config.yaml
encoder_arch: "vit"
model: "image captioner"
dataset: "photos of plants and fungi (iNaturalist)"
train_examples: 22605
image_size: 64
crop_scale_min: 0.7
horizontal_flip: true
tokenizer: "word"
vocab_size: 1482
encoder_norm: "layernorm"
encoder_norm_position: "pre"
encoder_activation: "swiglu"
encoder_mlp_ratio: 3
encoder_head_dim: 64
encoder_fused_qkv: false
encoder_bias: "none"
encoder_qk_norm: false
encoder_parallel_block: false
encoder_inner_norm: false
encoder_moe: "soft"
encoder_drop_path: 0.1
encoder_kv_group_size: 2
encoder_num_experts: 4
encoder_moe_every: 2
encoder_expert_mlp_ratio: 0.5
encoder_slots_per_expert: 2
encoder_shared_expert: true
encoder_patch_size: [8, 8]
encoder_conv_stem: false
encoder_layers: 12
encoder_width: 160
encoder_positions: "rope"
fusion: "cross_attention"
decoder_width: 256
decoder_layers: 12
decoder_norm: "layernorm"
decoder_norm_position: "pre"
decoder_activation: "silu"
decoder_mlp_ratio: 6
decoder_head_dim: 64
decoder_fused_qkv: true
decoder_bias: "qkv"
decoder_qk_norm: false
decoder_parallel_block: false
decoder_inner_norm: true
decoder_positions: "learned"
decoder_cross_attention_every: 1
decoder_tie_embeddings: true
residual_init: "scaled_by_depth"
optimizer: "muon"
muon_scale: "original"
lr: 0.038
momentum: 0.95
nesterov: false
orthogonalizer: "newton_schulz_5"
adamw_lr_other_params: 0.00087
grad_clip: 1.0
steps: 3400
batch_size: 64
epochs: 9.6
lr_schedule: "cosine"
final_lr_fraction: 0.1
warmup_steps: 680
weight_decay: 0.03
adamw_weight_decay_other_params: 0.01
Rows from block 2 of the text decoder, named by matrix and row number. Rows with one number belong to one neuron. Each number is 128 + 24 x the weight over its row's rms, rounded and kept within 0 to 255. All counts start at 0. Numbers have three digits each. After the name is the row's rms in percent of the matrix's.
# fc1: MLP up (decoder.blocks.2.mlp.fc1.weight, 1536x256), inputs 86-171
# fc2: MLP down (decoder.blocks.2.mlp.fc2.weight, 256x1536, transposed), outputs 86-171
fc1.282 114:121104156097120158119132134134185135163105137088112147124114098086126134085176149183136076133139136145125149094136173102108145108114144140089104169166095137141085111164116093082151132119130121143093121112148118118137114112149125146151153139105133126134133147
fc2.282 106:110137134106174130118081148141150133158108088122079165095117115094153133148139136151124125155149157157164168154098151100166130073099132080122135134142114128142152122132112100115139114120112111138144107136125100152157188133152116129161131132119115147178121131
fc1.283 135:120105122131076093098166130120085141172186152095130170129136149137159098109135142113132137150123132140211109076139095099126153082132163098161101128106129103125125118122170118136134142120137170197114165123091123153115125142129130148075110165134139196113110128
fc2.283 131:149094132128116110123129129154144116103108110123139130148137124125116140164092125100112137134133068163137143065148131144153149107140176144126157094100124093136136098161150118156119123113134124155099151162083168152121094126118153109108107132105126144143136134
fc1.284 098:145144141158168116125118154129135167101117127094104141147137113147106104162124136129137159110157118117136100112129082121114105150090147088093150165135163129110113062159145117071113138116179132099131112153129135119142144081104140121132110126128138102132116121
fc2.284 124:143122185134128151143112135098134165161101080101099108141127126129104177135130124141089094203151121112097140163101153093104123195112086157132139165094145126151127132111118142128128117135081116134122104155112104106142124133086124147149139159104108140134159114
fc1.285 074:121142102112161131129104124128112158111062097102105122096110140143134131118164101101135122101105181147103153166107156095082131137164132143152154118122146139118144146128110115081107128149117139110106117096104135165110127133084107136134149187100120102151097166
fc2.285 076:102149091128144124130170139130093130088101088135132113125114160153149068111124132140147075132135165139151146109125136064122076119157111166087075095157090132114127128176152116161175128172094129153123116130143098128082147084081127116138145172113119110110112137
fc1.286 074:111140108134159142153140110120136126121133074168118135179187149132126116114147136121122134161140132103129147111130156135193142130121147120130114154087162153138103105134132137155141141118115104121097139142116116135166145141118157178156127133120146138092130150
fc2.286 083:151103154105116170088135132182165134136119101136139114152091113117097168136121121134135119161122116139141098113129114161082111105109157141114076112143169154114093135154153114122132089108095118143108170117127150155121135129099148114089097153130089149104144110
fc1.287 103:106148119200114128134155100097107111118124126132147125166170104125185116104119151117143140145147120146077112175131140124117130151144125131095151081146135119128113120098111143171075147118105128136132120108164151111129156127132169153147150170106208129142122165
fc2.287 104:141133146117115149115116133112091131148123082106187133123101106138111134091126158122098155142156114136114141103123125151080129124084095118124173126129100106126166078101123162101134103106147165150131152100141125119134138122155121163126155131106157172134077134
fc1.288 068:136086118152141119123086144138155124153155154175187136118162161150155136115111106181122137166137117117135145115158122141164085188130147143139193116080118141137132159112137117142130127136160130163118138141131133125131101137128112172120143106138094147125115111
fc2.288 067:117112144140142143126108121128135099146112152187154140123087138150175094117128087123131155132117132111151152116140159143157152103162145097134126127076134151117156145125109133121136130099139131114141129099160106138119175133125125116121150092120120129121152140
fc1.289 106:089134092120105146159124140132128100168121131106147094111143161150106153103128133114135114150123106131099123118110149126076119167146161131167104088123139161126078128142173125141111124131078155139132131152173120139159108124089121095129128146145149148071102134
fc2.289 099:105129173124165119103135122156161117132116162156129157153130153122139151134109130094131160130129133156090113119141101109123096126157163112151112160134125118171136128148106142104103127096103140129111133114133146135134195150131188167130139123100105111126067128
fc1.290 120:143153143128114126118165112106127156143164115106170142137120103130124132126101094124115122127142087156159172158158155104149129132137104143180125113124100136120129096127123106114112139145145186157123134083143171154073165135124119126112088121105100119087143097
fc2.290 127:145084143137147150143070088103121130144104124136138088114098135133144123120122137129136062105131129111128125153108187156147102167098118129143192130090130140092139100108123169149139136199089137127110134102112126129138153084116120128124100099149114124125114157
fc1.291 081:108137154138121119117156153099112157128113175145127121113114119109135109104115095149119103124149094116132127132148141120067130142146131119117127125111124085121121132126084158124092154104109145127133134116200146122156123118067128163097204099123106105175139152
fc2.291 082:146170191148103136122133150096118145119118106142103161109144126082149115162083149099127144124127096141158129143125134131080111100117179144151106129078136186120131140107182132115121125121154133112161174149128128105162106116145117110132157144146122157171148133
fc1.292 142:145144137128141140115085129136140115126110177102085153152158167138097101121129118134112152135149116087117122098148150138124156113114126130171122102155148136159123156132104110133146145094139097140141147111178082143142114129093088192167161164108172136133111166
fc2.292 144:134172170114102151159162118136158145157139138106095151132182100047152153113149115130169156159115110143167170147132132098135190129144091140146110125173154107108131078131158121136113130107111139077118138125138131138143139120174135117122079109116130116186145084
fc1.293 099:107116146140142105104131129113162158142124112126152134080135155161141120087105096095112113096113140138127133163085115078130168179143127098161120116113128121145089119139132111137174141130154162170139117084159138126149093114123157113117114110174125119157146147
fc2.293 097:130115138145133100124112133105155135061152142133165090121128090101090145136211157110128138159106089103122128123107127141126139151160096098110107120107120171124083168143153139158143156134107157126101138132135162136145100112170111154137137125117183133104108118
fc1.294 113:103070125077123180107132099175152084109151121139079077133091118167138146079138132104151136116121164098095123130171099132089127109090115165112135136168098165120110140111132099157123114105076129120142155114103171131147115074108132115114095097114142166164141096
fc2.294 118:124111120163172132146132110145138155140125118100090105082104117140129114100140126095124133124121130106170155179088142122101129150121134151099118152126110108120152080203153090076150103147110166165168107102107144090154105135143150149167110163134131115137114133
fc1.295 082:143119134142114156124123179089102159129156112170135100156125145161144167136123129111120124151154125104119165074129134125142159094093140175110104116154142110099096107152122135104127140092129131108140154100173117145116154114134100136139101073158163136115110091
fc2.295 092:120164139165083163139143147109154088150135169149088138096126114161132134142102110128155114137109169122080075116130134153159168117065127079159108112127143138140180150163170118119143135101138109108123132091111142130117106148154076139151134085142108133161107111
fc1.296 036:101126104100169107146143072130115129118157151148175128150114151138135137111138134115125114149160104125149161103131129181121158094132132149138150148140162146107089162125123167120116138137117138117114080143135137112074117138120097141144114131160142128136170114
fc2.296 041:131125110124103141118087118125139166149136144144124113144142154166118132152125091149133124069103090124100129123128108140125140150142111119142126130097159143105114144108084109123154175141140126144159171089128128141092131131123097060094133120096136140121123110
fc1.297 034:089131097100119115135144133144096125168124129119171121142121101168069129127128118129147107175169143100102144150119096145106144107082154163121133163119089124115109156143121142142152138104105143113147129113183157161124133089136111123180113102148118110107112124
fc2.297 042:088143142141110087150164145140124178149130131131111131138151134122141168132102097098145124119102116122122132158113172153088139096106119144136163140102154153149112133104138075075166155130150147117137130112133097125099088139113089155099088121103102122079164092
fc1.298 106:129088111100127129123136174172140118116082134115146089130148130112162126126152125099153162106168148110168159142158158123150107131177139148119152088134159084081101167120138132151120109088104128134089137137125097134115152145096139136139128119091105087136138063
fc2.298 106:142118139149144106078135162132120115119122128115164106136152107124194089124131178152132114098137127120150153069107126124129116143136155138143133130111056120096129119143126043139122169103130117111127132168136112140097130156136126130171130141108089133105130073
fc1.299 084:158114125144150118096130095145154169105108089101116157128094129142088119126156144124107143150129108137162181119125102158129133147134130145096108149132166200160164112175115122108181090130090097138152121099095163134140135140139159110129133128127128104157126145
fc2.299 088:110077154137161159110139131122122140107116123155102099166136152149133176158147146159111100164084157142106112100134096102123115155111107134085088126129135144134136128168090117108121117193151162148161125083135118139121145151118141120136126128147158129095092080
fc1.300 080:090117093076152144124106076124127182102159165103137121111140128165111138095094115159147159121138173095147120143154144150163140100079196151142117128108145121124132086171115131108168142135108089127157136158148134098124131109129158086096107120172146093098149098
fc2.300 079:109052089137153089172095125104093117131124083155124130154134114125163140152108152165139167158151087155174104131141140112145111137116099113114129065125148142112114093144120144106097120119092141132110148104101119112112143139149134123107101127120132112151128175
fc1.301 099:120110101171122120138164086105155166117096096172140114125128145110160108045184158151161079123148132152132145140154116134139091140119127140092127117108154121127125063130129161071134113096116118107128100122130136133134137105140152133140165117178110127137082110
fc2.301 099:158130153122136119122138119138135128126102141164080147153126088126140107115100137164167138159141142139118110137156140138115136110130155176122146124090132172126107127105141146118117131111111100109090153102132147188122146121128155108161176113093131113156087122
fc1.302 140:125118085138114121120139090115165151116091087146163122158099099162091132143153122101122132124126159120144144107127068172136106140094106145117130089134100110105133124146113083075134058155132182113144127123101133151131128141131104154147123148149112130133108106
fc2.302 141:129118131127142135098145141108113140145100138182099122147135148058102131093139173100108139127102161216152132120132141130149169105137130083150129078124151109126136137119148140026156124150077117093104109109118128151129133109114169155158160099140100125140136126
fc1.303 047:131128119116111118122122120098148131114130154109111143122135144138126132157090175113130140122120084091130101099147142146142137153145149142092121086166128125115100142114107072124104168150152124113158118144095105136142075093080143102097085074100151096151102107
fc2.303 047:120154105127120096073118169100185127175160162125138126133104106118128160186129133133132084139145124152113117112109118117093154147129117099132098128103126170083138093140137116142152145137127122107081144113126103099144122132116138174104142106144156094149132107
fc1.304 099:111179125093106106126147129144095191105140156129120151099143105153164096133124126116130139174115135120176112144134102123132161137086154116144140114133177114171069138112131131118135132130157109123137113106127124151159130141113115141083160145115115142081094157
fc2.304 110:161098125141095128167114162115089107117142137154129124141144087157107145123106147139105109161122123164133096148152107108142118113143130095121143129144152144093163128126083120118154152111096125169147143101122094151156187152145130133153119123114134127113136189
fc1.305 115:121128114143147149094115113101108154133094139054141113147142141149093123120082093115155120136153134109135125092158152137124141106113131121154119111161106165113135152105115074141152131127134121121145215111152111123129071121145082105127112114127071105129132171
fc2.305 112:116137166142124116098140099147103168134126132098136135179114152142150123144110119113172116147093136108138132143124104177167150130132085111102116142149120134108136157094116156126135135098100175162104166139111139115100130137165143156100080139152100147100154127
fc1.306 129:161144085135129143143111131136148151137123135107118144166116155105143140171128118122090116135139111119151101116143132130100110141138123131138117158145138150081084145117144124101154133123087131127137113075140167100140159133122114115134125140100117186158157082
fc2.306 125:152125103134154114122120083169130103136126131120092149135137133092131137126142140123124122163162136099156097127155138098111130124118086077124111147144155123088134131148110151146139133123151123087132141143139176128122136116136100093167152108109117103158126157
fc1.307 106:114072113136115148106186102141130153111143134086153103126146118160095144109156119165098109120114121107168128126148196122103132113128122114112102109116120141108151119115097156083102139161151162108135145153120120135121119143116109148154106092140137160129124106
fc2.307 097:124127126165140094123136135138164110135084155163136109132152146111134127108115164133144063147161130157087177115140141176127117117157143192150158100128098142138101134134101092118165138120156114122130095099126115147105132135127131199170103114176111074121155101
fc1.308 140:126158130090156092161122107123148112163153138182114097146132128155127106117109086130128112133133157162103136112137126070106152176153176126121072128168124157096165096109148136121151127151115145130121136142151122112131117131104097122130134188124081160147076117
fc2.308 144:142129128144138102113132118130086141134143090125111128137121140109113116151142103114117121141135101152138166110125114130080114166180113079136071093126145130102126111139113098119121120125173168080150128118121163150133105110120136115155102114128160159157112115
fc1.309 055:138130123149109120146087130097096151168146124147106126068107131137157099163104088086134127161131101077107133150117138141145176115149126103158146114136128158138134126104140121141104132133108139144146122140107117125128181072114135109129123116138106112147165090
fc2.309 056:113114103170129137126112157139134167111176114108090101130166084143088117107126115119108064077184115127099137170141110140113086160163089133104143096181117100129136136104122107121163144151142122132170092133160138105085129124169139123148151125128144156104128096
fc1.310 090:126124138072136145102148111104141116156168096166132160111165157117121148143134085136121135122174154108133144104111138149133121126139142170059147113165168140145122125103152106077153141117128134119112157128124098140117152134117127122157111100083125139168125135
fc2.310 089:174168143110118129127139125128106169121088090155150133126126154151124158129142132098128162109148145127143107124153113139121141138122112105142126080182115133122147093157109150111116178122154077119130095097117118119182130135112139099148114171145127096092102121
fc1.311 127:089115084179123088106145146088145112109128137120158129158100173142096179135146106148123147091095145126119079097152144132157150133104111139130112157065141130122135118127189070134076080148137126125096149135122126092112164118127080134133121141120102110123122081
fc2.311 134:122145118099090123123149116133144117084163143158139168130096137101120152145150141143132131126115138117138106147134110183156135084101139132119176101121127147116131149162134099118117085113076117150100092135119114118157110150128121146166128127137095105117117154
fc1.312 155:154133093131169135177121145125147125149129134135168132127154150126102108138099117086129101108137151178079109053128130127082123117086076149078122125126112110120167185175097139130146105168102124173105130081116125092161101094105112134098145125146126134145148100
fc2.312 145:125119120135152109166105087116134099103114106114102114153126121126121124133087101111095133105103125128102105141153101120150156134133138141149145128114135133158090112099156146137177131141136156146104100121119143108133080173126120139087115164104083163136141122
fc1.313 076:135135156120117112119127133173097148101112119136112086092125105114099143122106100108154119104082176144142168149108109148134080103138176149130174094134136112142130147164136094118126098190092097119073143121128115111153136103131132097127151131153121105087155156
fc2.313 075:120132156148135125117128144128107112128109155150128083104124126125106117163132122111122121147174179191123138122123096140115104090149114088128183132142076094150082162155131109135122128151148061132139112093099118119119158142112137152133128147089156160128110132
fc1.314 122:108170127134121071168153141092138156101172114161096135138087124126116140121164125113128129152135147142152162100116136106123111111111144106133109118130142157138145110168132128158114096128087115167109080159141125122137152114147115149110126141152175121121162143
fc2.314 133:127125093125113160147124121084173122114131121173128128097110144161111110111160107110125148147121130163164148152138100122136105097110162136134121162138119097143173125119107119154143159101152101115180112143135120107106085150103119144144160084118134142133130155
fc1.315 104:140116116088179091155112146139108120130138174113129113110155130137103128115164143147157116171145123129181150078144091161135133124122188121100102105090136152104147119147123119084109132133157130151171134178125102136091152125141129162153114190142154115089119131
fc2.315 112:159091140137149182133122153111147128112137116114149094098116126120135112123126103152107114132142113157170134094131158151040147116088163128091146136141144118078163137154138135157146162149130146115128157116135092178088135111146115134118143137108123103145165115
fc1.316 104:112117114173180116121128082143140097152114150110112120122128140147135146094106116153120094112126144101172152115174125100168140085102126118133118073110177141176094117122149100093154125145104129133092138160084149137131168142105127169132134122081127130172108106
fc2.316 115:123147144098113140113148149163171138143133098119089167162124103107115138137129147127123140164147115145107105058168137136134099173106141090135132103146128122129103168116157144113144114091102175133130093101116139136127126113128107091098116087154163119119109137
fc1.317 085:125145124154132142082112145111097132122165140151137084155113158133099150165109123147135148168116071153126142148146130158125177082151140104118147123124120128127117159110059104136134129115121128212118141136116133177119164168142164103111137151141122122171116100
fc2.317 091:120101093126119106114157150102096126150129129143088175101154121135119135149154107131153110122081107162111122160128130142156147149083122169119143048140154111157114150090093132128157159125112127145064125134161158122090146114110142171116136092110135126142170130
fc1.318 105:152154114128114186152148130074150122116087118143123112137109085123124138109136107142110155099139133136101111172113111101122075152137148138120146097136108127118112092110144119136170132129142072107142153123148098185139134106147157173143083090111135120145129108
fc2.318 109:138113096104138142119150151084149120153119122087157165148134084100132167108099114150114108103145130137154138185105104155132099126126113110070101100116062120110100088145142095154116107122159106183109143135146134155130159118114131145115112150110122115154101109
fc1.319 141:155127142139103135144127132113136128088110127177111057129150140127142120116160156092085098155117158131152117124170130101120151123139102110145119142108128152142097131109139130176173144140082103104151162168156107109147135141089069134139120089130086158095113138
fc2.319 140:123141103141145107118144100118135103149149116089153098095171162143159125116081149069114105052118142102166145116099082136109141135167135121108103129123131123138135118114148085123149116111133145127085133123122117128126119168152126156119087094124115182119110155
fc1.320 074:113141158105097156096144145124097146137118110137176151109123128146089133134103131120089128118092177098164132136143097111111122105133120127128151131174109102125136125160131154137182139085116123124148119191130149128147120104149145135134116105120151081116121109
fc2.320 066:122097148165152153083114130082128115138083162118132144174140128130125067142121133139101157137110108101156119114126173118114081148145195113131150139113149122117156090139138112148147117135154145202148137110121162108077122086125113089106151162100138109124120155
fc1.321 116:136083099156114111123167169076107138125134084127121130161175112159144134129068091120124129140141111109149119082113122177157124160162095093122128122127116058114109102144118149098136105112120153092086136127166119135121183147124087133191072100089114114119179109
fc2.321 127:120085134121117115119136157137094073088119143105109112174139139133138141119148114125132105143129159162101115071163139137147174094122114111145139150147114119118170114153132102166119097120066137101146112146136107151116099176105143178123104134164130104081118097
fc1.322 128:116081092169133117132101115116137109126159119097150131138103153088119127118115148147146121146171159138115116128153132160123094096126119108151154142145141078109118139156152129111143155120171142123100123137130112140136084164130089167144156169134120112119136123
fc2.322 130:098126101158160122126123143158091085113113127098091164146123160123150173152098157104130134162112137153121088166123105119141115140091105142129173145147131111151126088127142112165087153144118122154105111163120079166137086127129118162099161101144102113108148153
fc1.323 080:144148108130104107092143108141110113117120124136154092080143110143117131095145129106141097108147088090145125158124167125119111116153087112143089191112122143139101113117124155123176123148157133116139116142121108193137155127136137106106149120120172138116107116
fc2.323 076:145164157108088098146099108118136137144132147123136147148114147117108120110124121165109118127143115090152158139123178098129132083140125135174113102117134082105104123146053103118172158106098151120151127122187124122113143103120117123096163134117168105098076119
fc1.324 119:128095130141176104084129102165116156125122100122100137167136094159113136134167111152135088160113142156123130165110093164141104124130128141142094161150127127109161152128167130110103129127130113175124153188120152096126126073130139097105126117124087129124136120
fc2.324 123:134143155146155128144112089116091115136151133106147112151153189128093141134170087110109143149120145097131114159121111168162148126131169113106114175152146141100122146084105108135113141136087117135120130179138143134157147100127113119139128114127123151113133113
fc1.325 100:144158155103090129085104120097113142111135142160135108120112158124116110133140098087163168140111115174107144110076104144154120148122118149169121103137123145106120140145123123139106129098101168102120127110130154131116131132122128097105152124140127165191141107
fc2.325 108:153154161131112122106118136146138129129131145157122133182123096098126060105149142089183115136125126110098115081122126123158150141148065147146089110145156131104112143149111125129121087101123114099170146117105136191127133104150116117119113167123101158126140103
fc1.326 113:128127101144137096107158132113114141128164096178130133166130129110126085125092144068119155151102112125131089142126127158169083136134100099122128117137158073126094111095151133114144140123115180126119145139137126163116132130113097146076146122123154120136114118
fc2.326 119:174135108112110132127119164107160186147118112119108141118143070132107123095104101140141157100138140140132112101103146102114121125140119090119163133115162124138110080095119112141137138161137171144083093108108149133073119124128122135118083141155153132113167144
fc1.327 126:146122144112119115105168128105131106121094095096113116129111126156126125160161100118110150108138101115146079126143119168159135136117160131140103103115147136092108115081126134127166123136115075129114142164130143152142189143145108140152118100090119078125114100
fc2.327 145:125144156148074132120166121134119119128117125123170138113161131148148156145109147098140117144104072148151137132070155147121137143116134102124128122110163124138140118141093143160084138127119110129148075119125135113114106131120122146130143145109116137146113106
fc1.328 083:109154102151116149091146134149132125082163131118150114163114131102143136105171157129136151165125151106138107126151145153132128132118133079151134122156219161126121169166116115156102114143114149141137146118086077147142119144079114135112138091127116114131132154
fc2.328 077:139127161152111127142138153148143127112122127135111077083168115126137115153115099139161099168120109124118112103100136114122147140123140127146156152130102108131122132129122109096118125129172102144128096177093142151091147097118175115077110141149122114137124120
fc1.329 063:097096123154117165143123122115187080101118139098091138113115151094120110126152100161082127118136112122170101115144166131163116106150132163117136090106088126071114125157176147107142140137170068118128133163109102115108100145123108113115111117087159153083115127
fc2.329 066:142136116157154117125146121107114119115195144146101098134142066153134127144075155121119127115106154132154141128116154095123106096145124144161098097127119151085130147160136141150087084134116095130171144166134134173113183125156129143135108141157139104160150174
fc1.330 149:123130151130179072127143116121172164101129103069098120108170157097133108111156113174073110099107161115113140132128125133122132113128138141130085102155125119121121157141101154153166122120122086157155167132140101093134145106139077168130131097125128079132102097
fc2.330 143:127128160128131119166114151112146074180125116067135117112154144073134110110144191118105128115118153115099118128139174149092108158129133087113103145118129148084149124146154160166111126100111113142119121139128131126123133148179098107123138146110139105140111122
fc1.331 079:128119148121108115122127123147108095148132118107103133123145148120155134142126159106105108125133145143124147153110180125107081074141120117071074111142187137182144082115139126123139135146097121116104094129157137112122112131139105137154155144078148136097145114
fc2.331 082:130152154042132159138122141129123121141141115149124136142155144157134079138144116120098140073143163126130110119146102114160099097109144101178161127142114139184119119168141102136099170155119119121141147091104140108118102162109128106137157133119071089140079153
fc1.332 081:132147140156119127123147145079147167088154154159105143157106137105164150106133122156085150106177100103165172115131172109134101153126158155109111123104114115149108098119138153123130150070137153164096161136147122100092104114139140135122138107109118118147166119
fc2.332 085:134106176171132105155127141137136131099111119105106128151140133139161062150153095171105134126110082094150139128104146115101133122147118146104111104135093156109085156112117101131092158132153161110102117159117135138106123118118112132110113164135105116117147149
fc1.333 119:122136122127101142141149150115085092109139129144134091123130159170093099137141142117110156118123107148128094131087097168115157142120140158125129105139124163155122172117094097108130118111105106156141113120128133146152168124107080131143143150126116116155125119
fc2.333 117:132135120146117109143102176076097101080123154134178101145145150139141136140135127140149122152172101156117103139122130137124111133141108129144109164122065153130062136170129157158117129164117118094144108123130164170119138125132147096067129131150136104156095129
fc1.334 125:137140122132119120093126128129123182109131101131121145166089144181119090158110116137118121184156146149137127141107114114123144138165111119093064134131153126162213118144137117125158113163154095100145155142102128128115142110149111131099117084120154137134106108
fc2.334 121:131106078126154151125145145136082099124146120114132118180122058132123098079125137138123130138161110124172171160130113124089104124114172124077136146153148107124128131103157129135144149176110103151150171159140105116098084128122034128151110130120147157124101127
fc1.335 102:154127095107105080165139087131127143161136101115125128117167121130103122161082098138156160098101150083098112131164120109167127162142153105125152146129117165164089123121083084151116135141069119106094139141098113132130126152142150093135148139122089096182115128
fc2.335 105:134109139105064129129123126082139121117152131125131100118113130146183142129112118109119137108116117116116146132135112131116114159175131141117182160130182145121139077128144122145092112107105147137114108095140091125149138139109118127125170111089126113099117141
fc1.336 103:111103099103111127105125136151148113175136137119157115132153103123130145133118126140169135130094130111146137123086159164100087136140106155142083130181133118149145135113135122169096089109178084116161124098144137111134167119120076133150148132096200147194166162
fc2.336 110:126110140142143159130102121149121099130097108085136153131159103106164122130146140096120151100160122137118154101168142182152126134067162105125058107149136125152148124137097140118141155086144132112106188138110075131164099171121163118173139096112128076105130143
fc1.337 079:146109104099115078114139106133142174121103160127095103113134131141080126097102133148144119155113142139171141098128094167130107151169121145120108080143107116133098122101108132138145119137120115169067139108158142157132086129131131155138086152138133104132078110
fc2.337 082:150105113136121131142162150123118129119147151130105164147122103120150158145088128129156073163103164156133162143114188159121137134147137126102106099107119168146154101127121120140107155105139171139114132149115144087078126133093099108158147133163164131119126150
fc1.338 092:122138145125092103149132126090127135182134150119099156109154151159119088123092104121113156154129073151157096129094145080118135120139107068125138131143098188110122152150120139096148118166156157106139111128156149128105178129126147120103165123169133131157128140
fc2.338 086:104126123155117107096122072084152131114163130108127173170147159149145147137094124111131155148143155124139163159111129100132123103088137129088156155148135116139141128150127153155137132123110128148143149138132095111083123121121112104123100179117109099121115146
fc1.339 099:139136129128140074107121145119097159159143110130143135141133163136090114138125123063149098151125081185146115114129125108106119085131154153125133125138096114135138118152121142124092140132136158105120158142078143151092118121169107109130134127118125172107110096
fc2.339 097:151115095097140149087104122119119130139087109142125165136125155134145185167123104157125109137137120137117089101163117141189133114125138190137116112133128123127149180142149151098141125149108146153125134159116145100103116104143134078130138117135133169094157113
fc1.340 085:145108144123110137112133134122111152118083133119092111143141086150104128008143110140160086127107171149131106114138143164085134132129116157152155126107137131144130141134146132120124105143085166121115141158120099156102175139141091177120162138115107132121088087
fc2.340 085:135114190112098104104136108110130128142147135117130130140097079113121138132134106102141137136115162104111115114152126095174086118142091145172132154113141155087169159078180103091133133135129161127114117106096135113114131107129121110130109132146168133100145095
fc1.341 106:101138137150099113143166135125104161135129109108126164130096130137119119120167135110154160147146132122135140149137092122114113132072101120141111079109152155134128130147104107119153131117118140127107165072132109166149129116147147142147130119082080113139147105
fc2.341 096:143097139129125179175136119087086113100096110110110123143139091148133129108102121146127097154103108112122118139120134100142131146158145139154129119137191120116160084149097132123122134085143153128081127099134126069140125183122146160106191096106155092154139177
fc1.342 043:122144138069165123110123114122120140144122106124095134081133111094114110136136101125128110100128148114110118125149097116138165130105140112111115109117125172094140145113148105150121149111155087118169147126080156106105124101106094130108133148128119121137143116
fc2.342 052:123138132100132132136085156117141165157128145120129158146167130091171133177153092160167154139141155137117135128111150149102129127145155076137128141116118123136125109129104095095154177141126102159182135134089167111146173073089136125137120098130123117106112099
fc1.343 126:130171111169107131080145162088173160117125107113113114144131122125149146168131097156114159111144106117131094082146160125096095147111152156104120109094153137157111098159125144114134146092114143122114117117107137131160184115115072111110114132119165141120106113
fc2.343 132:162138163152101113094136219112128116123157121117140110104196147157148117128113110126104092135142099118123080100159166120117124137143114131132180100095183164156176147101127122145112153125127143127161143118114161182116160123130170112101159114131127143085130092
fc1.344 047:120125095200117108133165141128152102130128167142115094147102137098127133118133129077108111107215130075169126143143139131138094101148172071144116116119137102141133079163164114129152110130133093124124117133114178107121098139129132142137122129162136111107111105
fc2.344 053:122097074161124137126146104089097157114154128152126089138119123141124097138114091123101133140179156144119165133111112101080133134115116097155105120120165133158126078166107117108144133102149133144121119091129145133135131148132157136142121089115143142157153151
fc1.345 152:146120153121108144156129140168137135129130138114131145095124131129100088102101133101147110124113146127092132127139145150122094127088146129153167137133086121142100150142151192148097137109121114169076163167142155117092112137105140120114112161131160127115118152
fc2.345 116:143110090108153135119125127136136141178086143140111170146115120116180164105099104084155066115096100131140137167155137130101189133113110121118109132140155176108127160128119112145130152149185106102171098145113114089158130173085134123160113105118113094145129128
fc1.346 108:141111100140106147086078109099144141165129162093103156150118157140071151110097129113117161136144128129125106115172129071101123106118124125128131118161098160131130137119177128138168148106103127131124127148107166112087131112127139110111138163093116162130175157
fc2.346 101:150115142122105116113134051099110125135111144087169124095133123148115103108126080085148172135163169125119123130115112134134130166112137152145168124156104128106156119148098109131131156138117160132101109140061144168109159144145182123164145131166116139125161124
fc1.347 094:103111114109143135142104105139129161113126065123120108111095093116115099108132124139152132123174142155166101096155129104112141118143118137123111120117140119076129162144121138134135100155128146171122159119096110106093144135149101136093149146139106198111085086
fc2.347 095:145136140161126090149093132158107125089084097103131164138158149158140095165096157149132134153128138102144172110118124107123142101106125137101108131133122085114112114158122137148111166143114156110090143146122129133141128117143109186117138126102110170130141098
fc1.348 090:100065091120102115158100147094146128123134146149073119141136174130132146136193120098134161163145130122123119161120116140093086113152120092150111103117134091120138143151158150127079123187104145122141129159104120124133158130122168104159118117083110146134087126
fc2.348 098:106088113140114078123110128135148078141169151132158102167128161126135150158130087136107154130114064113116120124106120142125114150145110131185125141091085141172146092114145115085125118186132161145150156107110141116126109155124137109133110100132120167167107104
fc1.349 098:096105119155129109128109147160105114146139156160131118077209122133186148127141143126170092120140137155144136118118136132097103143118139103097127126132131141070116136094089068134148138139140121145117101133120114071143135097088114080142102153149135132135134110
fc2.349 087:136123142099158116122183118125136112125101113093143140124110143130116126163121091135136150110134145111150127112119161154146154127149115137142135155130109109111081129083187150136083097103119136113114141101159087106167112112133127159106142115098093121157084167
fc1.350 106:124114144160106127122080121115169113177092111110118124111125159133163103126124147126160141095112156099141168138117096128128146150136132109120139110138129107144116143092106147129133112130129099148126123112140129156130106144145140118107124142086167122131130096
fc2.350 100:133122100138163092158160148129114101134107169156108139152123094129147146111131098130131123096117107198098109102200133120101147109124174110105123149115093116134142110144091131124128100112103077144154111130129142152110143106111140133147140150117152096152165128
fc1.351 060:136119079143118149102092124101092140143120133126118127093137133188159115120157117097114132108107163117122137080095171093123104127117149138143170139144134133109082185080104104148118105145093115153118103117140105104115148160164124112137082152139136178152118176
fc2.351 061:096103128129155117131129140127115122150109122127129099167151131156133139146116161140110164131136181109117113125142115109092134084100149120120139136126152131141082145091141122135121137124108093108138142108105088153099150115154120109145102126134134139168123165
fc1.352 058:147147134113150095173164110116150130106146131134121091112107106149147121089126109115157162100116145124131145109117128053114133143106186150141143087125121132111138138108152127112113110131145120094137124116108099122087137125127093114094136133167097149130145099
fc2.352 056:136107157099098130131107141119132162147125126118140170090110080099143095093140145118123114095125087137145095081161128131154072136131154134177145090128166144131141099100148127136127165129122163133111148123122142131159169112177105124119089141095146123112104083
fc1.353 055:136168125107166108126149092105116144143135100137144123123125129146109100154176131138105124132122157115093123155145159110144111123162104105140137106116143169123106152141166127121112163144141110137151125129115125155111123090129130120124160118126107116139127148
fc2.353 062:117147162144112151092154116081149147102143139175113145105117123099112144101125101120120118172092166097131119157123139145123130096112168146131170130138156117128114141114148146114162133110121136132139104156158113117082137144134075119116074108118110130146127131